From a checkpoint of a small class-conditioned image diffusion model: arch dit, batches of 64.
Rows from block 3 of a small class-conditioned image diffusion model, named by matrix and row number. Rows with one number within an expert belong to one neuron, the router's apart. Each number is 500 + 50 x the weight over its row's rms, rounded and kept within 0 to 999. All counts start at 0. Numbers have three digits each.
After each expert's rows are labels from the 100 images, of 14976 (inputs lightly noised), where the router gives the expert most weight on average: "top examples" is what is common among them; "colour at peak" is the nearest of a few named colours to the mean colour under the peak. Only what is clearly more common there than usual is listed. The data: photos of plants, animals and fungi (iNaturalist). In brackets: how many of the 100, against the usual share in percent.
# router: slot weights (model.blocks.3.mlp.router.weight, 16x192, trained with AdamW), inputs 96-191
# up: expert up (model.blocks.3.mlp.up, 8x48x192), inputs 96-191
# down: expert down (model.blocks.3.mlp.down, 8x192x48, transposed), outputs 96-191

# expert 7
router.14:529454539511467548537485595498478530540524455499479458449422604392472458476507557593426455411534408528525535520540492517424475490548433581430583481504446551523458443496552482461481608510484473504463499518484483528487565500554407513575455553544505468525604537551511471458557505544523545510
router.15:432492464542551507577493446505485492535613540499456469485588543543565519511546514425506460532601504439452588451442502559511482527492425494524505497489596545492492527557420489482489467511554513614498582494443470447599463506454525427537515524525501411461490442513455469465488458478580586490
up.0:498523461523492501493497487501493503507483520510500490499500499485498500505483494509525489496479510502502502506499496534500517498513508511502501494507505501499509463497887500510494513472375498475492497499501500502500563490501219500501476501442501490502499499542500483500505492472545495498
down.0:500500500500500500500500510521500500500497502500500500499500500415500500500500500355500500503505500500501500500516566504500500507500500600500500500500500500506501500500484500500500512490432490328500500500500495500500506500500994510500500449500500500500500500500500500500500500513507500500
up.1:500501515501511530492500468477476499493440505499499506508499464498537501506482509493492501500549502499525526497503518458498508463494494541527512501499492523441500517499419496480500442499573512492450502500504468499495473499522536478497541500529490498485502503498500467504500497527540498501
down.1:500500502500500500500500490546500500500500537477500500494500500438500500501502500432500500516487500500504500500495489474500500507500500534501500500500500500573521495500498500500500525506572500564447500500500638500500432500500481489500500539500500500500500500500500500500500500485589500500
up.2:500493517502507521509496498498503500490498489514500496494498496496465498509505499503502490471797494496500500490512509497497517497498483442491509486504500614489502501506639514500526550504668498495509515501511550503507507507569331440498598497502474505500498524498500498508520478556484499492
down.2:500500449500498500500500500551500500500499492579500500529500500525509500504500500435500500478199500500500500500485510499500500503500500590501500499500500500501474349500428500500500469503493500529488500500500507500500510500500796501499500515500500500500500500500500500500500500491373500500
up.3:504501487497496505489466489501470500513570619517506496510479511510509496518489499471495487503511497507482479496591512458503566507517498494494485454499509524617498480500492547501507579611477504671506505522500516497500509517434598518499483621478498500512525494450532500518488497529565515486
down.3:500500492500500495500500518491500500500503487412500500502500500498499500464492500445500500509451500500548500500450500592500500534500500608514500509500500500499497482500486500500500616511447499501541500500500500500500449500500500571501500510500500500500500500500500500500500500494477500500
up.4:497497595495477516497528512475522542500330543500515505557514487516521500485493543502499561495708503500495499501498504479500495491490500642510498499500501500502502510499806502497500485544466503501500498500502319498510501486495417498499499461536455475479471502493500499510497500557442503544
down.4:500500502500503501500500496486500500500501548569500500492500500498479500489500500508500500508340500500508500500503528415500500509500500006503500501500500500480499519500536500500500471508451500497500500500500521500500526500500504473500500507500500500500500500500500500500500500348553500500
up.5:461493512498509502444507519512504478473514498489501503459496512499491503538495500583465579490484496500497501500487500474501513564500497170509502475465505503389522510505704507500512515499566486524513554542512495499519560493472840496446559488523480501499502594454578508540555496539507500479
down.5:500500527500499503500500587501500500500500487472500500447500500500499500501497500591500500445569500500569500500507509553500500520500500685501500491500500500537527522500449500500500369499515499581489500500500649500500534500500164512500500480500500500500500500500500500500500500516430500500
up.6:480505513446493539517500483502502500495406499475494500518498502500519493496498497546494520491702494499488511502397473498487478497502475571528517525454500530450472516503464503500502411401544498495499497505504383486543537495547586497500499478540500506512504471486508505504502504533488518505
down.6:500500498500501500500500480490500500500501495504500500544500500579543500494501500571500500538469500500488500500501609579500500455500500371502500499500500500579489518500535500500500483502714475491446500500500477500500585500500259492500500480500500500500500500500500500500500500431411500500
up.7:501527503502490499501500538500504500525453089539494499500484500499481497501498504501510502495433475500509499487530489499492456299489506491432505500502500499422512524503516522499502418759514506433515472502501467509462503516495521503507527491480519481501501512504500499505462498582545522518
down.7:500500501500500500500500501519500500500511532564500500428500500503501500500500500577500500501496500500441500500420656492500500539500500467501500500500500500505500503500719500500500523566494500562423500500500504500500471500500436480500500451500500500500500500500500500500500500527495500500
top examples: phylum Arthropoda (93 vs 30.9); class Insecta (91 vs 29.2); order Diptera (33 vs 2.6); family: Syrphidae (30 vs 2.1)
colour at peak: yellow (64 vs 0.8)

# expert 3
router.6:528498626593504511427520507451460535487472494515538562465406509477416493400423586615495530503486485411516539450468518514539541512405408550541482554544534424516464466530528487475466446477490483502482504509485423461390492475461523450558577441555410505485452472497466519509434560575375456585
router.7:573557477569506520494659481414420505566484509579527479501472475504466468514489554553486563505576525490481486480528466576486520520399553548516499528582506516476416450600322538480469410491447482450449575441455432548481454564493585495525568517512484464490469462445503452487446548544420499461
up.0:509499551519515522493497471493457484499514433505498486501523493496470499442501435535558498494536501508505498475451541491504522564495503480504507495415488508479515362503519499480484468500658490508527500498500339496530515493523507502450495500496556500498536479499501498498503512479368499511
down.0:500500512500613500500500476535500500500543527459500500506500500605501500544501500730500500552717500500634500500459526334500500504500500574500500489500500500588546499500505500500500501516623504710433500500500464500500464500500529460502500548500500500500500478500500500500500500510366500500
up.1:502500502469483499501513501501517509500498594497501502616500502497498503470504496632490500496599490495523502500497464258501473471492495344495498501499500493500500398530776499500501508564477503501494501500500539500483525500490473503478495479512499504500507467501498500504497506499677502629
down.1:500500531500500500500500488510500500534498500501500500499500500505538500500500500675500500502547500500700500500496517675500500524500500517500500500500500500567504618500513500500500493552462518523531500500500594500500502500500514482500500480496500500500500500500500500500494500491571500500
up.2:505494415507493503510530495496502500492506521626491497563514491501497507421520495511502438465502498499479504492495451493500479531547492530526519497512489489500500455505390499509529500499505479511488498500530468503535223501504498499503523629515500543485504499467494483506489506404549510519
down.2:500500512500498501500500503500500500500496594655500500535500500498505500492502500697500500443618500500526500500508550528500500552500500448506500495500500500548505524500598500500500488495503500459493500500500559500500421500500318487500500522500500500500500500500500500500500500444606500500
up.3:507508721500500527552514501467500500500476550501403488414492497514499562501524480501500494491434467512516488500523503510499514499499498674446502475498500504485500474503361502510506461547513513500500513497503464499492391501489473499484499500499504488489498498500503465488502516697395500492
down.3:500500433500500500500500487485500500500501539502500500496500500509500500500498500483500500578540500500479500500549505405500500496500500000498500500500500500476496458500462500500500435543566502536502500500500501500500520500500413506503500507500500500500500500500500500500500500309451500500
up.4:498463542501509502538509495489500498482494545447473513512502519497500491495490506482504512500709453501514536504532512504495598498467495550502520538500504505474501259501599492486498496475436472505470500481500343507530494497499506510501488501518498500497472501485506491510495523627410507501
down.4:500500440500502500500500422536500500500498475502500500458500500508500500500501500431500500510486500500613500500509521376500500494500500318500500495500500500467544398500404500500500506499382500480547500500500483500500505500500440455565500502500500500500500500500500500500500500274360500500
up.5:489489489500502295494485492559502472538515385512530545504430497494501501510471487500505500500504529502465500512540511521480539500523495539498486502530497559541502461407268489452489533503547496490489475477473605505503513471500577500495521520320500493518490494568456500478447501495529510468
down.5:500500501500500498500500487569500500500592483195500500504500500477508500533501500496500500473491500500516500500382629521500500508500500579489500504500500500545501483500463500500500596409505495562361500500500418500500252500500469435500500500500500500500500478500500500500500500517482500500
up.6:500502500504503507492501491502503493514523557508466479598530542500498487507490500500454471497527496552510544499499490479507561332466500498499500512511513485501501554499502508525503500564860499495494502503504539486497626487502220538501480474502518521503477494460500501532499510417501500495
down.6:500500558500524519500500481483500500500489416463500500521500500656493500446496500452500500500468500500540500500482535488500500490500500553497500488500500500630499467500473500500500473509693501500461500500500543500500662500500657566500500546500500500500500500500500500500500500505524500500
up.7:501491543459450497451498459461504504499581625495511503504502500460484455494466509664497498509222511475513469533500502397501525325533501715521497525500486504578502540511501500490520503566505504506500485529521537532500481493468487502500497502499515511501537493449511574466493477479477493485
down.7:500500472500477499500500520596500500500496494531500500379500500498499500482501500544500500503625500500586500500338468559500500496500500416499500500500500500581501649500513500500500468577415499583500500500500567500500489500500495437509500493500500500500500500500500500500500500455468500500
top examples: phylum Arthropoda (78 vs 30.9); class Insecta (74 vs 29.2); order Hymenoptera (28 vs 3.5)
colour at peak: pink (38 vs 10.2)

# expert 4
router.8:433540447450582561440508502577477452510500518525496506399574516543485438500468546493558567505525493482457553465470589503524538485434466480586504516450504483391499516518561431507389489516586522476535510533497524460507448479430583482487456371484500455532374468471544436427458484458448608507
router.9:500445511438501586472515575538525544475442556490506555540596509582483476566493451496583481480532563482461483444529460486514546484455426541581472532505475504463572534546537479476512479489532494469494606612430531564562536588597587375394507452499450518548510495413561429459455538468440499453
up.0:508520481490499484427499490535503483513501471563541491551489490505497498465503464563492452500581501516516507506504455596501497584527478456498473494500500496485499496474241499500508495483490512535497478500505510527500498488495578505513482497446512501504500487497486500518505500461593497499
down.0:500500500500497500500500593514500500500502554477500500503500500548500500542502500645500500498515500500515500500377487461500500535500500563504500498500500500555500522500600500500500547498548500539500500500500544500500409500500467498500500506500500500500500500500500500500500500514438500500
up.1:489472500448511467492490507499496498409476506464503562513522502451500506463504496551499516499500517494388535501508565531515507498514497466515490518500500507497489608458693499501483479416516489522499477402482570514535597494498615488498469492508472497497505425486495500495530510549366497491
down.1:500500492500479498500500501506500500500501493462500500417500500585533500486500500521500500582455500500540500500500521473500500496500500569491500508500500500501498581500481500500500469458514503503475500500500591500500391500500311351500500454500500500500500500500500500500500500341492500500
up.2:502517510534494560545505571500476520531429847501501492552449519492492504505512495506493455510523486512500500478489491508500487661513500521526470474497498584546499500483392500493493384688473543525501472505499507493456552484522377483503510473508493504503521522529506497499527503504464501500
down.2:500500508500510500500500493524500500500624342491500500498500500502499500500501500500500500406502500500441500500588502417500500581500500363503500500500500500488502500500551500500500521635492500536497500500500518500500430500500536492500500501500500500500500500500500500500500500538621500500
up.3:497542497534498600464428502492500504495509560664503504502486478494512500516433467379497500501453500503564502500498496476524494495507501533539463507505519486511492511503599497500527503536490531537500525506499473511459663497493487490496473489501501489500518487503495498490500479555568504506
down.3:500500534500523499500500568481500500500499335494500500499500500521500500500503500476500500590467500500557500500579532439500500484500500501506500573500500500563435499500482500500500585538445573513462500500500413500500445500500458503495500502500500500500500500500500500500500500594761500500
up.4:501520505500470488516499468530500478515484506582500513502499497504501504502499476430505496526435526502504502504468414513496455492539497580503499521501495513472500502500496492550500455527599500504466495496498503501513546493500445520505476518425568500528504487532500471493500506417532486504
down.4:500500584500501500500500487447500500500512432500500500510500500482501500516500500389500500530642500500508500500502390553500500491500500504521500500500500500552495524500492500500500597507561526490479500500500520500500347500500560549486500527500500500500500500500500500500500500514286500500
up.5:500501535506524514493491473504498512500502526467481500509500499500460500496501501515534465503484501502445500514511437510499500525499503456388510497497501499268489423499436505502492496495495493499502499500534506498501387499565578511500506551494508504553504528500494553498501488575686510501
down.5:500500482500499498500500572494500500500499516519500500498500500491499500568502500473500500413833500500472500500509348479500500506500500566481500500500500500500501626500545500500500612519431501462511500500500533500500503500500625524500500499500500500500500500500500500500500500502377500500
up.6:499455463487498557445500502498498495501562445610500500499498512499455505470504518570515480498457488497457502497554505499515626655465494502463496497500483516601501243485474501502485544427403486499490490500500488499508528462496522482503508570498502501495501453496502574502500499509637500463
down.6:500500539500500501500500603523500500500496477488500500595500500502491500501499500719500500443689500500449500500463385388500500642500500655500500500500500500597500467500505500500500504492373500450500500500500335500500517500500388420500500564500500500500500500500500500500500500561623500500
up.7:503518482527498494509499530504494499485483408503529516497489499498501500519499500507503500500315501501499503503495497535500492549551499434505499496503500499560533503500763501499504516533303527503501494482503461522500415470521555498499500476458507505500504509517498489499528499448489510500
down.7:500500502500500500500500498499500500500563483500500500475500500468495500505481500572500500486482500500496500500386495416500500488500500517501500521500500500463501471500482500500500604659489471464503500500500529500500415500500289476500500478500500500500500500500500500500500500510478500500
top examples: phylum Arthropoda (67 vs 30.9); class Insecta (65 vs 29.2)
colour at peak: pink (48 vs 10.2)

# expert 1
router.2:537549481478463437468476510635586442549623382572588563536496538540574504545476496472459407565494593538400454478423495410510593624468400473548463481512460456498459520478581441455486469480527525417496512503528496539510506457511545523516494611516536509462520550445482412539463512461512457538
router.3:495477437487563491534520414467525554503498436503441511554518506486419436514538515431511460502447525438433575521469575592443512485500444436449523501571460433610542459555433474493458486526520536521483504559494501459479485508451569559475476534555568480517515438575532434516467450412624529527
up.0:496549480518508552485504500511500502496467488497490502554474494493501500494492481458500498504494497509567505496500457457500481240494498555490500564499488494477478506515364496500538525556349519517549501501503504515511266533505473516500482503498505499500500499495498503494527500512581499500
down.0:500500509500504500500500524566500500500496838511500500559500500477516500501501500534500500500506500500506500500531547526500500523500500513500500495500500500494532387500521500500500500542429499554501500500500523500500470500500299499500500482500500500500500500500500500500500500265508500500
up.1:521501508500455492599496489433440504500314498473501530558502488496495494527504505482496483502499535377471495503440549350504458507493532535513585506555500580457418501472441467500528556509281532503501513499507489480499437452533500483462500481495500540516568444499477496489450441476476523500
down.1:500500477500496500500500443505500500500579423326500500528500500505498500500501500522500500487423500500492500500545593487500500558500500431487500470500500500493495493500604500500500560500312499511483500500500370500500402500500504426499500511500500500500500488500500500500500500492448500500
up.2:501499467502533528505478494515500475495479476614503501500480492571527499500512533509504548495444501472509482486483489507499276476500462511469508489519506502890493502501514505505505518496448502499462492501502486498500372485391460495516499579478499502501504475497498525499490501493471500521
down.2:500500551500500500500500491514500500500500457425500500689500500506501500416500500654500500462050500500501500500472616499500500558500500571493500499500500500517500500500461500500500439428502500494636500500500499500500480500500606408500500522500500500500500500500500500500501500465498500500
up.3:492502521521499476472481501500507506510517523488484500490504496542509505529495492396499475498432500518500499504506507613499501509502507553492505457496504510499487495493486510516467471500529525499419500498507504506496549508487474501552484566491523489495476560541500501494502458456485500538
down.3:500500508500491500500500474545500500500499531498500500526500500524507500577509500296500500512499500500473500500447458645500500521500500429502500503500500500480484342500429500500500580473499506424506500500500567500500465500500480555487500510500500500500500500500500500500500500582559500500
up.4:499499429499476416523489500505520505501556541496503511481520484502500499474499495499495501477437495524461495491503489557478509499481500254510527500495507491416500416442462475503531453540414501575567407507512501514539493485493491501503500492507496500480499501477500438501478520464559502510
down.4:500500561500500504500500522506500500500503702536500500504500500497509500506504500444500500409595500500497500500493497606500500617500500508499500501500500500480496542500550500500500601526332500438492500500500495500500458500500495593501500430500500500500500477500500500500500500492480500500
up.5:492498516459480514494514498505510501500412517516499457524498498526496506492569490429488475533522499498501474569493534372497413476504597579504499504501474517428502498501483502483473522504653485508559502497500506535482524526499474499499511501441500500511500284528485351482452497515436507497
down.5:500500507500498503500500514512500500500500473395500500451500500542514500491495500361500500425628500500596500500470617546500500492500500427501500500500500500518496437500585500500500512550496500476500500500500541500500450500500506583501500450500500500500500500500500500500500500327577500500
up.6:480502477496511512488500509500536495492516492496505513482506500538502507516492500443513472506592503499483504504504528392524433323525468487501500502507484503499477476517494491496572513441570500501505496526499499493511384500516499501479516501504523510501505495500503436485501467350839501493
down.6:500500505500394500500500535469500500504503788490500500447500500457499500457516500536500500506403500500451500500477380765500500561500500518490500503500500500534494470500523500500500509475569500417531500500500554500500515500500514448500500486500500500500500500500500500500516500485703500500
up.7:498506441496501446498489474496486490499520483498496501453500510468503500515503499520524519501422525497498501501500502709497499549519491637462466486498502497498498363500647495506499472490300499525443497501500539500517659495508513500505487524499563500500524500485500499502512493503496492500
down.7:500500521500498500500500588504500500500497432481500500496500500500500500471498500278500500502638500500562500500509554528500500456500500537500500499500500500502499509500385500500500461555578501457498500500500511500500609500500465572500500440500500500500500500500500500500500500465559500500
top examples: class Insecta (68 vs 29.2); phylum Arthropoda (68 vs 30.9); order Lepidoptera (47 vs 13.7); family: Nymphalidae (39 vs 4.6)
colour at peak: grey (82 vs 49.9)

# expert 5
router.10:539496501448475518533544391508555507511504482527510507532612507442575460498448548511504539519318457437473485413517418530488494519545496565477412529498525496538533547460478491441440504468497400435449423541458502438401457501669519492507492480431513544478484516508427531495532550487472563576
router.11:480536416522532457424520519566556465547472480486570444565483527456479510553512422518451567523425495516456474562508482487478437509498484533508446487525475411521508594434438498551505524443419462403553461556445524510469581504671554497501564495469551443535484555501546580574410544432554542509
up.0:497497484511505491501501504510508469499505341452465503498486522500523505527490500500490501499644502486523502497500499497502450531503489560499496493493502509612500623498861517494500485410546495585451497513499526504505529501499245509495525500508507501510502557501501500500497494467484501497
down.0:500500515500500499500500496495500500500470442486500500500500500508500500490500500305500500501558500500525500500446493578500500442500500463495500500500500500431507493500168500500500492497458500461596500500500567500500525500500454569503500501500500500500500500500500500500500500504513500500
up.1:509469531494489533592552419500501502531392436522414490492493496398428522482507515428476515500560510493500500500503497413493485530489537502499541495500508458629507710498619485487499543503538517532493509450503421506500616548506501492507483486479460512479500494487507533498475501449515488467
down.1:500500520500506500500500494610500500500468460396500500501500500505491500500501500633500500609446500500668500500490653520500500532500500454497500474500500500558534512500506500500500470489503539500473500500500499500500609500500450514500500572500500500500500500500500500500500500670454500500
up.2:500469485500504486499506501497468501500601352501484499470507505464501502493502501557525491501700502496499485500475500528504493581483510500504501502521502509518520373501882501497487500425522476499499503500499526517502511482482387498507509505507496489497508497488506478551496508507504497501
down.2:500500504500499500500500650511500500500419488549500500512500500506498500472496500495500500554780500500443500500492435498500500438500500498503500501500500500477469406500120500500500468482506497434422500500500440500500467500500415455500500496500500500500500500500500500500500500371567500500
up.3:500558493507500424457479498509497454513574443448502501494500476452501497502500496482490514505690509482505516497530516408495519486500500529501503500498489500505500502496512491483503506502337494516494494505500661494486528499546444502511480502498504504506494553483507506520503490507584475509
down.3:500500514500474481500500556413500500500408479496500500445500500460464500500502500269500500496497500500556500500564511478500500482500500497499500498500500500590453511500554500500500459531478497504514500500500515500500339500500348501500500498500500500500500500500500500500500500467527500500
up.4:499500500500502499474468511503500500511534501512500500504505499504503494501501496479500499500636501509500500500499499782500501529504480563497493498500505481498498496497610501501502483474544502491453500500498501500499689493503476500570495499499512499500488496490500502500500500499459500497
down.4:500500504500500507500500510500500500500497482519500500500500500489500500500500500274500500497577500500454500500504415336500500517500500506494500500500500496502499549500357500500500535504490541483491500500500539500500492500500572500500500437551500500500500500500500500500500500556484500500
up.5:502510511538498437501489485502500499508481499505497498523500506519500503509491505488501502498463514499507500507522512548499588534518495544494505490501501520503486526486352514500487508489835511560485480496500627505502499504494418501541501527468506496500500496505501500484501498526315500495
down.5:500500498500423500500500463454500500500552549130500500508500500508486500504497500531500500456505500500530500500289540478500500593500500560500500491500500500501497514500505500500500506492666499600486500500500581500500417500500395458500500569500500500500500500500500500500500500451442500500
up.6:500528513494500482505504500504518503497449502506491527486490510335496501502493504520467525502609498476490507462542500349502525494494518242498515503499506521502475208455456506500498483492447443489503480501499566509500488538498496500465500525495487492504509485480498501496485500489495504500
down.6:500500507500499500500500559568500500502601487329500500462500500482476500460498500433500500507539500500558500500561416502500500479500500558500500503500500536649494459500518500500500456615400499501306500500500521500500501500500557479504500509500500500500500500500500500500500500329482500500
up.7:498508499500497481499515493505500503496500607499487505509494505475502519493523503521497522499451499497498496504500487499503435446500509532470502494502500501494501733496580497499500500520555498495475504492500691501501567494505430491477499445490498501494499501501500500504516511454526503500
down.7:500500504500495501500500501509500500501571497509500500456500500515500500500500500604500500472469500500617500500503567498500500479500500283499500488500500500650566613500544500500500500486495496578447500500500507500500523500500506500501500551500500500500500500500500500500500500442416500500
top examples: phylum Chordata (96 vs 60.8); class Aves (93 vs 55)
colour at peak: cyan (54 vs 2.5); blue (45 vs 0.4)

# expert 6
router.12:464521466491527423433541489535479418543499525470485517570557536407514447475377517517462489561643478543414532471469504478470543489548452486523524518537431492517531477430568499494519489524488549422500534530482499579531490495551519454492495426509497522434495454506338485429512521588590528573
router.13:558571427494501428488545481539465521488537522497488565495492556490518550462496521488506534506458560518395555411483464644459481504469464515416529585489574484475513475554640460520503382452562459460443523578533492459526527479527398495513572441530482495588486386552510496493469447422528451488
up.0:486561501499500453498501505497500515500559497506489500501505524500490512495506506488498500500366500492499499516504489787499504517527501294500500473495500479506486498494391493499504500503447500558512500500501515494504517496499580498499459499500525504502510500500499502495525501500577502498
down.0:500500518500499502500500476726500500500499498511500500548500500476500500500500500475500500447549500500621500500494456323500500487500500603485500500500500500605515443500489500500500509512475500529509500500500555500500397500500463506500500482500500500500500483500500500500500500481631500500
up.1:500512485470467504515468505506548506564486421479500495510494499454519491498504500483500499505431500499501496510482495513501528482503518531521496487493456493566500515503379490493526526633237500536504463490498499509499483494501246482513500499499473519492485495504487537470514500519518442543
down.1:500500501500500499500500617574500500500594526339500500557500500500499500461499500580500500547495500500425500500495458546500500456500500748503500497500500500483490506500483500500500251482455501368471500500500440500500472500500503347501500505500500500500500471500500500500500500506390500500
up.2:499491500500499498504496527500494498504502525514497503491502491548512499504504496520502493500503500500508500500500500501499497507501500472504500501502497512619466611499473500500501488491536499550469500500499550500499562498442522500501444500500500496500497498487499494493496484390445496500
down.2:500500470500500500500500436478500500500499489492500500500500500503494500500500500449500500480407500500540500500504529550500500490500500538500500501500500500495500507500451500500500501502392501500495500500500494500500502500500462509500500577500500500500500500500500500500500500500457500500
up.3:501498510508507506500500491499500499498459465524500498498495498512502486498509507459498518502521504500494497498500500507501497498499502702499495502500501497348491661501298491505517547510507500501481520501499477499497495506496496482500498488503474500502497479500501515488500488473496502492
down.3:500500555500500495500500502501500500500509518402500500542500500501500500500505500519500500513472500500498500500502598498500500487500500478500500500500500500477499409500621500500500518504502500639495500500500447500500488500500189529499500495500500500500500500500500500500511500455575500500
up.4:500584502500600505505502502509470505503502444464509503485497515499500498523499500511481500499284513509494538498502467871500504554503503655501436493499500493495501422501483492500494497492642503460504491501501501500500505507498437499515498499501492501498547499500484500492508500508594504507
down.4:500500501500546501500500453568500500496500501485500500583500500486498500500505500633500500527464500500488500500474407303500500513500500255500500498500500500516497424500499500500500526532612501479477500500500578500500420500500493517500500557500500500500500474500500500500500500477484500500
up.5:488471506499512498483475488504498499498499522510469508467514496492502509500498502520548505496489497506505502500494497512501510484508504232538498500506502504497511450498611499501473466477325492518497499500497498500559557497557741489501491499503500495487539482492501490499520523487509484536
down.5:500500499500448498500500499467500500500591495427500500540500500503510500508500500561500500518508500500541500500501553525500500495500500669531500500500500500516498519500457500500500422513400495457517500500500489500500500500500373554498500474500500500500500500500500500500500500506447500500
up.6:504486498500501370496489501506500436503524502500505500501509489488580500500487502496500504498459503498503516500514498463502497492516498485498491508520507495523498527513817507503500476466401500502462497502475477499501415500494478498504497461513502496498493499472501493492496501496391495505
down.6:500500529500501462500500436701500500500500494505500500642500500501520500476500500487500500495351500500561500500491392464500500417500500573500500484500500500535501498500434500500500553447360499578460500500500462500500333500500512513496500497500500500500500500500500500500500500611577500500
up.7:506484508496493502433495501491499519506493423476619500578504505529510508484498533492494501515545500503429493502493498581515501419501497484550499497499498506491499541492195501507492495402496515506506496504508404495499478495524619500519542452503484520495496480487503499502500503494581514537
down.7:500500513500491500500500498501500500500518471588500500500500500515495500507492500531500500447569500500397500500443547423500500483500500528496500495500500500493511515500692500500500594438515548528473500500500505500500506500500501607510500598500500500500500500500500500500500500453534500500
top examples: order Passeriformes (53 vs 24.9)
colour at peak: brown (49 vs 24.2)

# expert 2
router.4:411468541437549385413437415489462430553472489524495462486434480527580494543493540495499495513504456520473444488463460495599483484498454419519550577439534514433509557546424497420530458463510442419557477510475512440445445450515535509427458456486559465415491555439509476514441513448495555574
router.5:496510486502579406441492493496559488527518443470511514443503460539521497606502514488565577466430467445398471478469596483426477551481475448572473535524528511441485537523440594449513499470529449451548606637527470511398427514548505494590500527471525486547488415444463534465417523398444476591
up.0:512500491500440478508512508493506502505474604456493496486498501487467501484508504499509496493371500504503483498497499505502531502497511499501498501500500510519507460496671486505500502446495530500494500509502478501496512520504688497501520497506507493482509527532505493493519514499478500502
down.0:500500499500481499500500471478500500500496473549500500455500500499508500489499500517500500487622500500507500500486529478500500500500500481500500502500500500599519450500466500500500493457474499750498500500500459500500550500500174418501500513500500500500500500500500500500500500410494500500
up.1:523500546505488524512488502484500477504499498503495487586499500525492495492494503462454519513426500500499525523573498459478549534511506519480497442487504492451485625520546475500505558494517505505495520504482453504468535491500444509507477484504499502501499498498502554505483505500587502476
down.1:500500500500511500500500524458500500501509535411500500522500500499506500500503500484500500388499500500540500500485529505500500503500500547497500504500500500447520532500584500500500668497471500495465500500500502500500647500500649450500500495500500500500500500500500500500500500599525500500
up.2:475491477506501484500559482513510495499498471478487504491503499500501499499501497485501501500505497491512489510445501508500485546493503737516501500496502472254482400515424511481494504508534498567502534479483559514497500493570228518504502497496498502490497523523501462519499503536418508472
down.2:500500499500500500500500400439500500501598496503500500481500500483489500519499500510500500537476500500490500500524481484500500510500500424506500504500500500544502515500508500500500479483560496560441500500500541500500514500500717553500500501500500500500500500500500500500500500501462500500
up.3:533506454493500504504497527499485507502507479408501500438483462461499518457526509495555492501571501499509476505465500501495409494500519467485500501498489483386512589490264502491471460495492502522508499497497497527493424507467431505500476486469526499501530504505495474501500501507374466506
down.3:500500442500500500500500494482500500500464498520500500425500500502503500513497500490500500482520500500421500500557552548500500520500500640458500519500500500519499479500436500500500452499477505437468500500500572500500447500500853365500500498500500500500500500500500500500500500445501500500
up.4:502516509486502521477501500502507500500495512499500496507501505452487499501499515499503503510413520500492506503516487493500521497517466420492478500498500494532498566497502501501498499497459491548514490514503441500520500500499653501486493499500504500499504465484500521499504500456504490497
down.4:500500503500493503500500542568500500500542549453500500580500500522518500500501500587500500511467500500563500500505450482500500480500500468508500476500500500483484687500577500500500510480506500452493500500500439500500495500500476568499500508500500500500500520500500500500500500517499500500
up.5:503507501441500560497497498495515467494505581496489490486502458506511498496525463502532489509458502501498505507390512518450464445530494643497491496504496535522500440584661493473511470431428519516474532497501439502478497502586325536491518635500531518507500590552494499493528485483496480510
down.5:500500507500500500500500438496500500500389623501500500533500500505501500620503500588500500725563500500504500500550584435500500531500500512501500501500500500500494469500512500500500326498444500503501500500500586500500539500500499525500500508500500500500500500500500500500500500487561500500
up.6:492500500502545497572478557496488501504499431486504501481513496500496489521513483494525472500495500503514500489508512516490499553500492491494497499500512545479500455488398501507501499466499494501480501507490501471484514502462451506494494499533503495509499511505500503483497502482706507496
down.6:500500519500492500500500482477500500500396404511500500520500500492501500493502500477500500521489500500543500500543455450500500504500500495500500492500500500519501428500541500500500493485434500449441500500500516500500590500500746612499500458500500500500500500500500500500500500494766500500
up.7:500502405502501518472497520502506470524556488670504500516511500475500492503499489496470481503631500545457520498483476495531459518498473499556484522500462478469494479500812499500500501507531493528512498510508666499499506500439493502500468502471504504502497482496500500497484499484529503499
down.7:500500500500501503500500501497500500500459529327500500516500500484500500501452500597500500537500500500465500500450602512500500501500500637500500500500500500419498595500487500500500503482505500476501500500500480500500542500500334506500500579500500500500500500500500500500500500471556500500
top examples: phylum Chordata (98 vs 60.8); class Aves (97 vs 55); order Accipitriformes (31 vs 3.9); family: Accipitridae (28 vs 3.3)
colour at peak: white (86 vs 5.8)